Weights of a small multi-label image tagger.
Model: 3.77M parameters, 32-pixel images, arch resmlp, norm layernorm, activation gelu, patch size [4, 4], layers 6, width 320.
Training: adamw at rate 0.0015, batches of 128.
Data: trained on photos of plants, animals and fungi (iNaturalist), 77898 training examples.
Rows from block 2 of a small multi-label image tagger, named by matrix and row number. Rows with one number belong to one neuron. Each number is 128 + 32 x the weight over its row's rms, rounded and kept within 0 to 255. All counts start at 0. Numbers have three digits each.
After each neuron's rows are labels from the 100 images, of 14976, where the neuron reaches its highest value: "responds to" is what is common among them. Only what is clearly more common there than usual is listed. The data: photos of plants, animals and fungi (iNaturalist).
# fc1: MLP up (model.blocks.2.mlp.fc1.weight, 960x320), inputs 192-255
# fc2: MLP down (model.blocks.2.mlp.fc2.weight, 320x960, transposed), outputs 192-255

fc1.652:135052068116094136052124156121124105182110082142151146079126173111141106140113103154143096096122136188138115136149140148151152135125108138116131239111180116121088147099122097156087142090097130
fc2.652:047142156184140089079111143173112132058111152110098157135136147155095079118137091102092147132072118141131161122184140081171116080044133127138173100097131095168101121130118126075088198151126139
responds to: order Anseriformes; family: Anatidae

fc1.520:171120135070120159140151132163107139130111155094113060168097134082140132130135146092149080090118193127166082135086175104159145131119097129172108167120155172137168086043116082174144115043122120
fc2.520:176118108093167060109096153074133150173141183180135083107106106123145157156133125056178116115106130100121047085096160078175124105133081125133159102120184142095127082124077073140140154099111109
responds to: phylum Chordata; order Charadriiformes

fc1.11:136130191094123094136142146157136115174113125155120053143106138084117135176201162129091109145198102161075120119186155133098073110163120156138146151167123207121101106119159158086183164137126114
fc2.11:074178132138081098182111090145071134184123119133115142062109113136145129109116116145122136094089122194190125107153136071097136142110127167118150111120133110067083138177152126126203085142073107
responds to: class Insecta; phylum Arthropoda; order Lepidoptera; family: Nymphalidae

fc1.624:142115121089146173156133163112149141117132154120127071124158161151110141134138170085087184150146139135066105146078098113178100099156118126124144159081179149139104098111102125152163218161128138
fc2.624:114162135126063162128092132129140142168199147133118088121091081177146164137120163127146161150103093142173097078124185080141106132119093158135103104129124144140117109149129183105159110088135111
responds to: phylum Arthropoda; class Insecta; order Lepidoptera

fc1.399:155186133122134063138164159088124142167139094127150120150026136115158146121103070123085137139168125174161175113135094134065145124110140115113116142070110101119125139055098139102125140117116123
fc2.399:114173118117036113087127114147137140114094108145103153081182178121126114183119172146155151127131128115149097104140120128076086146156127136121153168096152153077127152180147093193118147124085132
responds to: order Passeriformes

fc1.464:167151138084135148135156124104108132114121085141170102142109133190185147150123098071125163066145181126098048136053160134156165146207149077114090080130181182119151113103143066177121134066113132
fc2.464:104173102105058094118058131153131172145171106183110090066160128152174157110143084142131133129132112108133078101124148094175155191159114125130108099147177193126145114152159094146132108122134142
responds to: phylum Chordata; class Aves; order Charadriiformes

fc1.199:128068115106133179117087122153144098118126169148109170111172103139124112156163114121168157136162162103120106105028167094156127123176181100094159123148134179139084093146144081196072120157147119
fc2.199:104162169128102112074157144138111084120161127136114173130162088174130092075089140075091163153159151098226122100105110095167207102077148126087105142114126091083132129112128142108143080175199149
responds to: class Mammalia; order Carnivora

fc1.166:129079129130116185110092113146119150163142132138140117099122142142101136138118159128147209155134142130114195156168097151176089158141126165136142171168129195109064089144141114083150203150166176
fc2.166:166133126132152173082075132103120142138142191150084112097115131123196152169135111094126117064135097173157134133134151079139118109179100148174161142165165156145137137195060078165119124102074127
responds to: order Pelecaniformes

fc1.425:153115092132101089096134127186109153141079134217103162117170150134128130138123113147097162129100127151124119120080121108135134080186134148171161118133133112135208075114121094165162099095114083
fc2.425:093180140074099170108179133052147087069099121095116175112197093102128110146145182208073078153142102088105132103120068122131144141164093116172102166102191107205097141108132145098110148144124184
responds to: phylum Arthropoda; class Insecta; order Hymenoptera

fc1.124:137140136154129155067124135156136118140123122108093145089139132191193115125120078131096182111182132129115110116101126118170097103134089069074158134099107108105135146084131120150037097073114109
fc2.124:155144159150104140117134155155133136143104120083145141129131048130094141144080136122162175189114142103122148085094108097077178147123165148118107122135139182145137166118125116120139103161143117
responds to: class Mammalia; order Carnivora

fc1.758:125020153091187179113099139109113103109152177124151151114128078115107121180134115106214145182160155107156140124080159120160109121108174148081162124184112159112066130150126082171047149144113143
fc2.758:081148100078085210130170155170146026103108107150124169120134133134154147085091156108128225150089164063176116108106130096116173103108119109092100175136130114092144190148156110128172063153137139
responds to: class Mammalia; order Carnivora

fc1.575:100152108158166109125084101076096140102196191149117091133196100154094127099182087098091122091180101104112194151172150133187150135165184096116137090091160183124127081158119130136132155159158138
fc2.575:086155134147144139084104095079135155136134151140097104136107127143160107127114063127130129057110101138123135143171147122184159138144117142127163142215134117058130109107108146182115127105100167
responds to: class Insecta; phylum Arthropoda; order Lepidoptera

fc1.308:158110105179077176159087071128095171140091102088143089166176163090119118137165120140168127047124136131163103118112208123072093160181171156119120079145112156063144130134145143189107105104077134
fc2.308:151116108197108094145068077099099129139154141142138103102136120102132172061134119113113133054116159132171138155141178107119187135130137187137157076165125121109181124136117072131149088126140064
responds to: order Charadriiformes; family: Laridae

fc1.108:099171134172146138032132114048087135154191144142124138115042122195144136090130042112160146117163113106145191101177182134147161161124129053078114129088145117102147145131148100127015102132106133
fc2.108:112131109115150088183132147180118177167135123121147118111156115111086113166130181117107105157034101146076053106090149137087057126109131145181115094124151139161106188135095075144156127110116129
responds to: class Insecta; phylum Arthropoda; order Lepidoptera

fc1.424:149163151093161147122101095174174148171098137122157154156147075126142123186165098129119152137121133160080166139133103090141163111147174123138103145110174135115178058082097153131093099153145107
fc2.424:151139091099141109087096134102148136157159150181097069093148132147149154174130115105162137083126129133118096145106166081163148163180118100125170151167165172103107129133116071183150167100100132
responds to: order Lepidoptera

fc1.226:127081180167214142128120098176139136142111174097091120136140115131074108157200140117113080148165101189152104108143124123061129101131118159136127096145117135153092145158128157128157177146094116
fc2.226:096139108109118056178147100122066155154136097141157100111114139106099085121126141182149145147114149143131117124108162115142134081104111188158125116139150115132067112082139161091188131144088091
responds to: class Insecta; phylum Arthropoda; order Lepidoptera; family: Nymphalidae

fc1.32:118161088075079124121162124123099178112125193189088111118143144134108134147154183119109142116149122110120136107118159120134158125203127134170145185106164227134116086075155078171083183095167176
fc2.32:127124162074156158071148090123177131123129157147074093126186125134133125159155132152137148089203111073123141115121121124209096116190114126115109175159115107148146124112119146129062104114147116
responds to: phylum Tracheophyta; kingdom Plantae; class Magnoliopsida

fc1.353:095123087044128134108098190071098120190103112135150052122128194101188204133141164112195111129142120148086081099130185119131085106153116145156141101085122187156159099082118099159148182108128087
fc2.353:161145137165128106111166153126124161185136157084069157143119085097153159122073110107076151150157148105113123109126141122073064141091099105161171103138089112113144098151106162104188093155182164
responds to: phylum Chordata; class Aves

fc1.533:126142149092140123104134155068113127140154101136153129145139144124136120132148106109097053191139105165167198116139092110093199166113110085151133181130107095105081150183106124099112101101164131
fc2.533:156144112110131111089091147115142145162154145183094074096166132140157144182131111093160128091161135140117100129103154078158126170177118108136184140150150162102130121137095074180155157106104138
responds to: class Insecta; phylum Arthropoda; order Lepidoptera

fc1.589:106100129115133114142135132135147169101195169138121101121073151155141150089146110120119140099109123108162180129164151129174127216117129061110113119108142120111089138143146125144054123089140114
fc2.589:127160112103142110071094099096131143137127163139066080102162150129110152191155138111119109061145109167094121114142153093205104162204123153168193161161144140111136094149080098186104140093086148
responds to: class Insecta; phylum Arthropoda

fc1.28:100155146139100123114102110127161131087131142106141185124090061154141113155144143098108066094117159119122152104108117058139135122144129088103108073131173166146106099164108077152135169154176091
fc2.28:153142117108127115091079137119151143162166145189101073098154125157150146173130127098155145096142135135112118140107171083169140167176123108123157138161164171115126121134104082166161161100126131
responds to: class Insecta; phylum Arthropoda; order Lepidoptera

fc1.136:116135090151217153141133115111145126116171218114128141147163109186106141063172070057092125132133115126138191179167161121145170120106175063106120153103132173135110104142121135131125170152145158
fc2.136:093139135185114161123094061108130149078141189121092107120111106115097142110111074126080122063098085109145154143163140116190103115138117157146113130175149135093105131102084148200129088070165180
responds to: phylum Arthropoda; class Insecta

fc1.486:159104083118074139079125149120187131099125127208057146135114142131157117173149115135136120087075100139141131159112201124158131140150112103127149163152205155132111116135129122106175117074120141
fc2.486:123166126136123095177166116154090077098081113068171159111092129107099125141082166158135119141154141125142136083124129092081142052083107130149118119101113101228154149140096181081156142145115115
responds to: order Passeriformes

fc1.534:181114109159109146142137133081129146099136145173125129122155129129085123107107056117123148104122147121150166144122133125118126187117178105118191172063121083102117129157063145151145085155136160
fc2.534:178105133134107097141098156157109163162127133128110134126125143187097071166158083098155142159159143170101164132140134096131155165139189115149171121150116182109089073164152091138165152166139192
responds to: family: Parulidae

fc1.371:092157140087164154140162097146105075119162170121091088140129139103146141154140148105149132121102074082121102113182142140081168093134144137110101157150095194152078128139150140115081158124118125
fc2.371:154133141131148171138106128191124134101082136155089163153106159143101103101184117095115069109182154127076187142160110182147076114124166126147167095195108121110101125159113140137158079104218166
responds to: phylum Tracheophyta; kingdom Plantae

fc1.240:135113129115164166090043139109121119171075122131171050169132168115172153169172133126158113080143124172101099098114180128110102078194082163168133079108102178175167089114108165140114139128101114
fc2.240:128191161181138092073127105094132127172139152113125078122125136071115170127094090142128106107168154126100119110132145112150103115127114179148098119178088114075146087106103111118151136121163140
responds to: phylum Chordata; class Aves

fc1.653:117096179124109142137150119088096099182149151153109101106112118109133164121116136122177113117133229110094158093116177147099161109119127144143159139146129203120121124185138109099114187158153103
fc2.653:131141100124117128084035124098132148114161121163102073092158135151148128180124131122155130081176136144120144145118149101134126179227111119126184129163143134140138139151102092172158153106089125
responds to: class Aves

fc1.689:140033155101206152125087179132132149142144181124140108153120072174120121090140057123145090192169066119149153139146155142163153093146093084089130109185152147147071106124116144095148137133194135
fc2.689:122182136075133070072185146130092099148121168137139080091103158094162112152142152100122153148116100150146099031107157068139138100120140076210137171104157130186125107158165143133124103139107169
responds to: phylum Chordata; class Aves

fc1.88:121129117114107145108149122132177186120170152219114120014117118122100160165116153142154111183130115121099136121101159124149058195124110158123150189116161131091085130156105106117111154112120155
fc2.88:094133164119158119110195146096123108067127140117152151133067160135122108076075051080141167150191070099109162105161107137143158168103149085053087145197127115134103118152144084069099126093109105
responds to: phylum Tracheophyta; kingdom Plantae; class Magnoliopsida

fc1.100:140110131119092149147159093169135166129149130098120143081134089148178187132123096137195170101088121157119082130132170060099162174168104152139086082149121157047112043089092090164154138148161099
fc2.100:160106157132099134133132185114149110082073054118134109130160174141154107158160123129129078167157078092076142130162088190130124168151065094094107159132161166196157168133147168073170142099107124
responds to: phylum Arthropoda

fc1.182:140137154139131204139141092105090104136128108105071089151115130124107132094145143122099133182164120083129132120166107160155137073092143116146136137064093122121141064148126174108145122169157137
fc2.182:122105125159114124171082145116068181131131135188112080114232122141082132114180190090169102110118121152131126124126163114138119142150164126143178081150150176105133129147115112174215100159102116
responds to: order Lepidoptera

fc1.673:094081147127171210013126151132145116137139149166189155103161102171141134114122135135154123159115179107147138138109160103135146173102105161100121160134098116134081123164133106133067108150144143
fc2.673:127065144140146064173112140126102092158120131111135166145100157077096109143145143146145158170123148085159134121112118113080039142102185124081145094111139096086123138113141136104192133143065101
responds to: phylum Tracheophyta; kingdom Plantae

fc1.693:129159155131140097064141155103149133121129120118081158098098096131140083166158114115114054115116098121221225120194147104162129090053121094105161188186179159145075125146148118142103137056124113
fc2.693:142154103104127118087092136109139135166160140180097075092156129148152144179133118099157138091139130136115096135110159079156140174174121115132170148151155159101121124140114074184157150100098140
responds to: order Lepidoptera

fc1.518:093153089170095117049102135107104142154103130126171115056094144151105149100109149124113128159111099141152206123180091109100160091104162166100146220113113118119137128081135074163046149102112126
fc2.518:172157127183131114111080154107106161149148168109125158096095142089138128167117125087169090081046152130164119126114179058101104100153107139153129102128169161117117124127081056131169154076174128
responds to: order Anseriformes; family: Anatidae

fc1.279:113083082145114150109117104123126146144123194106175139101171102111160186124126148108142126063087122186186071115167147076125102128118104082122131129104095119126120095137108045195105148142138149
fc2.279:131156131124153144113151109146134135183145097175166098111085158105150140080160190156121118178068162181146124103126113144125074156104159098137126134112104071110121126125136102072162132152151128
responds to: phylum Chordata; class Aves; order Anseriformes; family: Anatidae

fc1.172:135182161118154134076119071142104088136156126227101149174170160095153116158112134146183117141131127118117140151151145137135126161144164119090100168064160074145176072121137150176118082157099054
fc2.172:181098112122116091128111124071146111150176160164083081109201157123195182109117162116107121089128142127139090162123095109155124188199100102142142153126160155120132139171148086135129148092147081
responds to: order Odonata

fc1.527:165171153071140139158069161090092167125150116153158068164130145157148120131113078128126032122189162141075171142140095148162117085138145091144115138061105148168168143129124148115150126144151156
fc2.527:169135102109142117113113129092139129166146121186109108108190152107114119179136131134177139079130123113163075172117138096174151168172139122121183131155141148072109123128120039151176139116088108
responds to: order Lepidoptera

fc1.316:157135138139103155150123170124129125162140133106135170104172124110147121162116094118128154133191130073118100099132131129111146134123130079035127118128127155103086146146169117181116099154117115
fc2.316:120169137169102131131136123020114060127095137092157129088152133105067093089136112158101108119096119043187121089100060139092195090118136178138126123108150086114119163138127108142152096157157184
responds to: class Mammalia; order Carnivora

fc1.685:137084117067193187121090130107074112127133133095152114161074143106096138194144119115190107186133123113104186127194135142105090125131134195119173056186080154137100097163118094155145128136097115
fc2.685:147152102093113170106100133112147120172185134169120069099141125125164201155086114074143150084129160113136073154090167092148126193164116131129111132152137156122161134160095072164173100113137129
responds to: order Anseriformes; family: Anatidae

fc1.694:120111179096102158072164122164123173133102130216128147091137134130120164132135102139131120152143114125123213107197131151119093181134103131146117179168143148121149153109132143152053139095099133
fc2.694:100142135087139110071114127118139140136148160155084057093111143100143196135115094077159126080101151153129107123091200082174140137192095121120156159144157159098141072102069064175087181077091086
responds to: kingdom Plantae; phylum Tracheophyta; class Magnoliopsida

fc1.460:199073159108187151170124141119146112142134182091135112122108134117170151165123103072205147139147149097149059127050069088124123086151125098076126045145132147130164095098099106146112144130163105
fc2.460:170146136143140118153154147108092147140091176122103140103091143179100090119143140118106116129211136106145208170126098088148136092111071095161134153139176184155104170213172099070136150166104158
responds to: order Lepidoptera

fc1.115:109096119078135122137093162121091124170101120124145070180130185106132146150138153144171091108109136167094094125151187156137109096111110174169104140094117199166157077095136121208144188136119103
fc2.115:098132152135138122129140138110112123150106142092085112124106117131135185100103125108059140122144117123108081118160120137118081124114081149186138117134118130155182106163110112148158100117171175
responds to: phylum Chordata; class Aves

fc1.681:151098159116124146147154150155130090122086201135101074145179105092097167149167159113126091130207103170129112110106195105077121092136071161150102153167151218158147117132116162107096188110121140
fc2.681:143148139198075057151130174207148145128137081111142196138168122148098103084155117148136150173123166118109134118123114092154179115096134130124100097068150087119139136103161154104080108168183098
responds to: kingdom Plantae; phylum Tracheophyta; class Magnoliopsida

fc1.262:173099152130153134121106110156092102204125117132152141145128156159114144156135121117122125143185127125134130123143136157069122160128135199083088106126161132079172115076081120146138133127086146
fc2.262:121187087066088122073140193090108145107157125207155094113085127129199175121127123111132124113055133134127088127090143068185163154135130107177120112119187094171107100146133080125082178121116157
responds to: order Charadriiformes

fc1.699:115177121134121091045133200124137180159135097192168124116141150138133118155136121136108100126183163124119072122050103145181165183135123176160106128134149144135140116114141141157037151130189135
fc2.699:162154114128128110092079128113144126161169137177114075088155126154153145195131109095171133081123132135102087129107158077152141178182123128129161125154148160107121124144112066180159175104107124
responds to: phylum Tracheophyta; kingdom Plantae

fc1.404:110105046105149130131157100056111185094164120132092084139168081096133135111146132124093115177171115121169111158080092136134171160159132089151137153048104101138197146110074157134095151144117158
fc2.404:116113161119127128097079132093112180126108176124094103140113095128126089180125119118112118108123109163108119098117200146154059100115137141194171141141116135130117106162111135111106119108116244
responds to: class Magnoliopsida; phylum Tracheophyta; kingdom Plantae

fc1.423:089167118069145160116136131049109157118157167140070052137136075169134149138150167129105101156135091116125153126152129136134152122174107082154148188062127150141114114135132129119096145132105148
fc2.423:129144137109127116068091111107132153139155156181068061122153119139166144171141101104144110083193116118114132118120145090199090160187118121142181132158133140112145095111090117145118138092103142
responds to: class Magnoliopsida; phylum Tracheophyta; kingdom Plantae

fc1.218:117113083129144140120116099090117158084156144149124067163184135079097175138197142138121100129142120129145167114152156134110131148143137162151133161136113169131173135144123141133071134124153144
fc2.218:114160179116128159131127156199140117124078112135104132166069167144123057090190077101090134166186120128085157108152114245179085105089150110134160093147114120133081123132155174086116046103120182
responds to: class Magnoliopsida; phylum Tracheophyta; kingdom Plantae

fc1.299:134151162117123120107137144129149151180130108192101169077090154104158111171141116129163115173193112124138162105116067186079093177132091159099125097150122111112171161100124153101089109140126128
fc2.299:111147137075181096064134100096131126117158163139087096108127156174144158141127062130140190141157134105080131119132183106196156152155147092146126168162146146111140057108130077175065158125154130
responds to: phylum Tracheophyta; kingdom Plantae

fc1.469:158141128077117150134120176173135147200128099140119138108131098121139092129176140126145112197148102176107155126103097134078129121107096165165126141111114126144162167090118144103160149128117143
fc2.469:100087118097137125128178096070131115120112135113072112138158126088147124160099111197100152083096073156134090159178114176158133139126150083104130154160130089073135100191145100183100118133055129
responds to: class Insecta; phylum Arthropoda; order Lepidoptera; family: Nymphalidae

fc1.141:158147116170164091067146103146205133189117165132154153117113129113129093149112099131103143061109143167180107173182096111138155157110140116096193140144160086091066117123135086142071096153160128
fc2.141:150148110104131122089095132106142133160161146185094072091153135149157142181128104095151136084143128128111104135107166077153143173181121111132179143149157162106121119142102074176158154103102137
responds to: phylum Arthropoda; class Insecta; order Lepidoptera

fc1.103:110135103089108093115112197180136128145139078120151134131125113107109092110187136145078190188111181133155109123063103132127094104093209162136141153112097121136104080127136181086135112185086121
fc2.103:168152091117113147083080129119138115133173143156103087081143141170160147172138122120141164105134144114122119150072152048134148169192120099105146148118183172133128139124105055190124145117107136
responds to: class Insecta; phylum Arthropoda; order Coleoptera; family: Coccinellidae

fc1.29:137171146117098130126113153167112133098105148119122146200150095182160096121127129120111097052089146101069113118165138103191119083209118053142119109051174126129175100072137147117137100102104118
fc2.29:200161197178164156162104071132149144138107139118137096132090140093086114107112110141131092122246109170164143162151134136122114152087133120090068149149138172102082142142097140151145145115142119
responds to: order Charadriiformes

fc1.752:136080135134094118052121135158107117176115183213112126093173126141125126181120146138145122091125113108106097133138126122195086118170148171175136139121201140155145069133118121208105120108121138
fc2.752:087173111098124122081116099163171089114183098096131152157082145117137153133069145155160165137084156055145063164116118132110110123128133145105108138126095107139120103076106119148104161081162118
responds to: kingdom Plantae; phylum Tracheophyta; class Magnoliopsida

fc1.148:129161129141100111095125195128190121156111145157167153137094153075196173215148135134093104084161148115115102133110202080145103129098149053111128143183140089134101128103156137105109089100139103
fc2.148:152129104121131122100106146121147133165142135174095077097150127139156120177128123097167153090129140136147108138079162075135143141155135105128168141167157165116123136132101081187163154099102152
responds to: class Aves; order Passeriformes

fc1.51:103110061140117185117141085089119159103141088128176163152157084137151168186098103142112122034129133122105077134149069125157181165152186079097102087056102095131135081164111064215120127121112143
fc2.51:117158135135128141133124144144066108153137133185150105122064114073144138087129187116112138143082164128186128091107153108103126146096191099124104121104167119128096113117128087101147099084156106
responds to: class Aves; phylum Chordata; order Anseriformes; family: Anatidae