Rows from block 2 of a small multi-label image tagger, named by matrix and row number. Rows with one number belong to one neuron. Each number is 128 + 24 x the weight over its row's rms, rounded and kept within 0 to 255. All counts start at 0. Numbers have three digits each. After the name is the row's rms in percent of the matrix's.
After each neuron's rows are labels from the 100 images, of 14976, where the neuron reaches its highest value: "place" is the part of the image that holds the peak; "strongest on" is what is common among them. Only what is clearly more common there than usual is listed. The data: photos of plants, animals and fungi (iNaturalist). In brackets: how many of the 100.
# fc1: MLP up (model.blocks.2.mlp.fc1.weight, 960x320), inputs 192-255
# fc2: MLP down (model.blocks.2.mlp.fc2.weight, 320x960, transposed), outputs 192-255

fc1.139 120:140138135110137087140118110092129134105160128153147101105132122148125137125126091129137062112123081106110136124142143133092132110128147106116142159133130125118092143110097124158154124111110142
fc2.139 100:134134162124096150103101124143151100056103113121104117105126120175112115146138110141125129141131105068155167114105130129146119113156105093107128152162141146161116139121104145140132125083138176
place: centre (49)
strongest on: phylum Arthropoda (63); class Insecta (59)

fc1.77 059:145129077173117062096110148109124137147159095130116143137101133156138099167124110137162126134159157145126169108088116096127151113116098121113125146124127134147153133141084113115102146131128107
fc2.77 125:149142114108129124099105137126147137152158142166100083103147126145143142162132116103149140106134132131119114139110153089155144159157120108126157147154156157111118119139119087163143156105117135
place: centre (37)
strongest on: order Passeriformes (55)

fc1.258 092:142145128155125131123110121112151148124113165108165123145135125137134176189114157130097123102144147143091146108122118108111118115148131138112121128140104143113160125142129100146120131122139108
fc2.258 109:157141123112117131098106138121143128148142140166097096107145131153148127166135120108138142105137139125125125144107144090157151157158125102136154146147168152114125121146131084165156148116108146
place: bottom left (70)
strongest on: class Aves (85)

fc1.484 109:143106169084146120133137151176105102126082171136118122125158131123098115158162111117173080100125129141120110103102180099129122108123120137143135155161170161147137137138120139148086152128128150
fc2.484 080:117134110172091075120146154180133120108161103108142139138129144142124143109117169145122131150119172123148095114125124086133167127116117095136097118068116124133144124134142129143101125119133100
place: centre (37)
strongest on: kingdom Plantae (57); phylum Tracheophyta (57); class Magnoliopsida (49)

fc1.261 076:139176114127152083095103154086133151188153139129109106132137126139169107134141108115157095107137131142109134128148133099140114122132107090128157154130148120120116144144138121116102128148149128
fc2.261 126:138139124108133123091100123110137137147148146162099080104158124140151158161133124108144130096141127144117114137118157087162130152170119125138165149151143156114129110133106093163133158109113123
place: bottom left (33)
strongest on: phylum Arthropoda (60); order Lepidoptera (33)

fc1.14 087:109127166163137136141091130090092145109147127117153110123095127146114104121123073119129105070147161140097158105129114124153112128148136124109136110110114124106141133145124139125126160141114139
fc2.14 110:154141107128108102123094151120125153149140117149118114115145126152147148153117109113160131083120130129125113132131154096133144152156130112110157131157151168107129133145134100156178137115126148
place: centre (42)
strongest on: phylum Arthropoda (63); class Insecta (60)

fc1.459 119:131067167109136124129098153155122145161124124142123105131111161112145126148136150127159101161143126166118102127118135151123054126136049190140115105112120131161141103119106141125159178138099093
fc2.459 107:088108162094126200138117118125133100122119123121149135137147077153116158152143135126107105090165114107141106133119138145087126131117103148119100123157101130148169142135123170151192077079158137
place: centre (53); top centre (27)
strongest on: phylum Arthropoda (67); class Insecta (65)

fc1.75 104:190133122148111171165100099127106139142118124117128135141170148139108152125132099110150143088124161106118141125103180129096139123184155148129133100113155212130137135146121126174159113121101104
fc2.75 088:164091156176143149167136084121110103123154121094104115146058145104098145155105122112090086110131161126118171118132157129120154158137106094115125145166106128170113107168148136127124121109102124
place: top centre (46); centre (29)
strongest on: class Aves (89); order Charadriiformes (44)

fc1.360 113:111079119095096124103138139146159195118125107206107109056153145126092148123117127140132147138129111161124168157153167141163080168150105119126157189129184122084098130146110093141100144110131137
fc2.360 081:060159137165124107134156110103141138111150131092137129122108113149126113086083087073113123095135086132103163118159124139128152141130125145085107116174160129107130104117126133112096114103134100
place: centre (26)
strongest on: kingdom Plantae (38); phylum Tracheophyta (38); class Magnoliopsida (29)

fc1.458 080:149144110127177093120137131094138129161172111128113131124136104087145111136138088104115079112130113146130135139160123133129175158141102099129171134130129106124102115125131110151125131148144123
fc2.458 120:133124123117117119104106119098130147147150135165096083110155132142166144152138122106141129095155124136146111131111149094156119157162123116134165129139141151109142119137108094146147145117107128
place: bottom left (35)
strongest on: phylum Arthropoda (64); class Insecta (62); order Lepidoptera (33)

fc1.36 103:134123138101131131128136134150109143132128111161116086127111147119119146134156161136119120172145131143091092137121158141101077124145093163133133137120127155140134114105105144108166160151116088
fc2.36 086:072149100138111099162130182190088156171144100148151139128125126156124102130119146107125147158178133151116106090102129100107132128107161123112169096142102139142085152132192137133207092169102089
place: top centre (43)
strongest on: class Insecta (67); phylum Arthropoda (67)

fc1.208 098:133141159114167126150121126114127117141150129142101087149095139123118131141147143127113129109155115146094150129171110147112086116143134144101148125110116133101100122126133141091152151142130131
fc2.208 089:124136128142138126165100095132124177177179127133145110092144110139134138143111090112155109073104094167132095110128153099114133134139129155102138096176114126094096171120141118144178114116098102
place: top centre (44); centre (37)
strongest on: phylum Arthropoda (92); class Insecta (91); order Lepidoptera (49); family: Nymphalidae (27)

fc1.498 114:127102118114124131132094133151119132123109163104123085139156136127096169152137169132115092108144123152083094124141162133138049127178100151149146115124129186139098102159104116150150166114115134
fc2.498 088:108135132101144131114152111102099072146131101143154119089106131110107133159138109152108126129156133113131100146121173111142182145117155143126103136142158122148126122141130096165148120124088122
place: top centre (37)
strongest on: class Aves (83); order Anseriformes (27); family: Anatidae (27)

fc1.303 118:166147141085122132150089125169181141109099133127116125158128135158156144119151130128141086074119129166087100163144155130107065115169128080121149115162116126105140157126125137123152113054125077
fc2.303 097:143174196135130158125140136154134110142092138100133115099049125132113103165115073112138116110175127117088144115145148115114123134106095119121104128181118162119084106142149134121137152093132172
place: top centre (32)
strongest on: phylum Chordata (97); class Aves (95)

fc1.741 099:165130149141106171140117100133132144166134119125106069130158138107116158148155164119115120137156123119107138130174143135100071153134105161149148153135103177122148112145135142091162161154147126
fc2.741 103:144158134167111111165113173134088151155129118161132133072164112148106123120125121094123121137122116148127128115127138105106149161102131132141155113161151158106099156175124108154204099147119143
place: top centre (55); centre (25)
strongest on: class Insecta (75); phylum Arthropoda (75); order Lepidoptera (63); family: Nymphalidae (34)

fc1.191 106:113140097132123161105137119148097151155128160158136085129095163137161164117123148121125115142118114143103096118129142115094108121137061123158107134126137159154152118132109138162162174097123082
fc2.191 097:143144153104163110105120134150139147140077113116095126173148148097164160148082137153125081131174134160111107117144116141100089115127119151137158121153048129096164112093124152106176106107129105
place: middle right (36); centre (34)
strongest on: class Aves (86)

fc1.382 108:136099128131177163127080088133112123130132119134116125151177142119143134168120108142125097096151110169107093124140182147102124132179079131142116076107111140123137128123082157174130117128111082
fc2.382 103:115110143104086142110141129132136081134096083156122102121109131148137134141173171143162131140146182121139136148119143097154137127129134117117125143134142129144132084180142097125147134123082118
place: centre (70)
strongest on: class Aves (88)

fc1.392 108:123149149118141097108122197142123136172122120126106131123106148107099144127111119110087157135155125120107148115076108149158091087144099147132172134155139136166160159107130137110080133073159142
fc2.392 086:126096126208120135139124093087114094087118115122137169149119103098133123152129116169132118103131073135208142136177129175103146132111119124060093122148137098054112140134113130182099127119125136
place: top centre (26)
strongest on: phylum Tracheophyta (27); kingdom Plantae (27)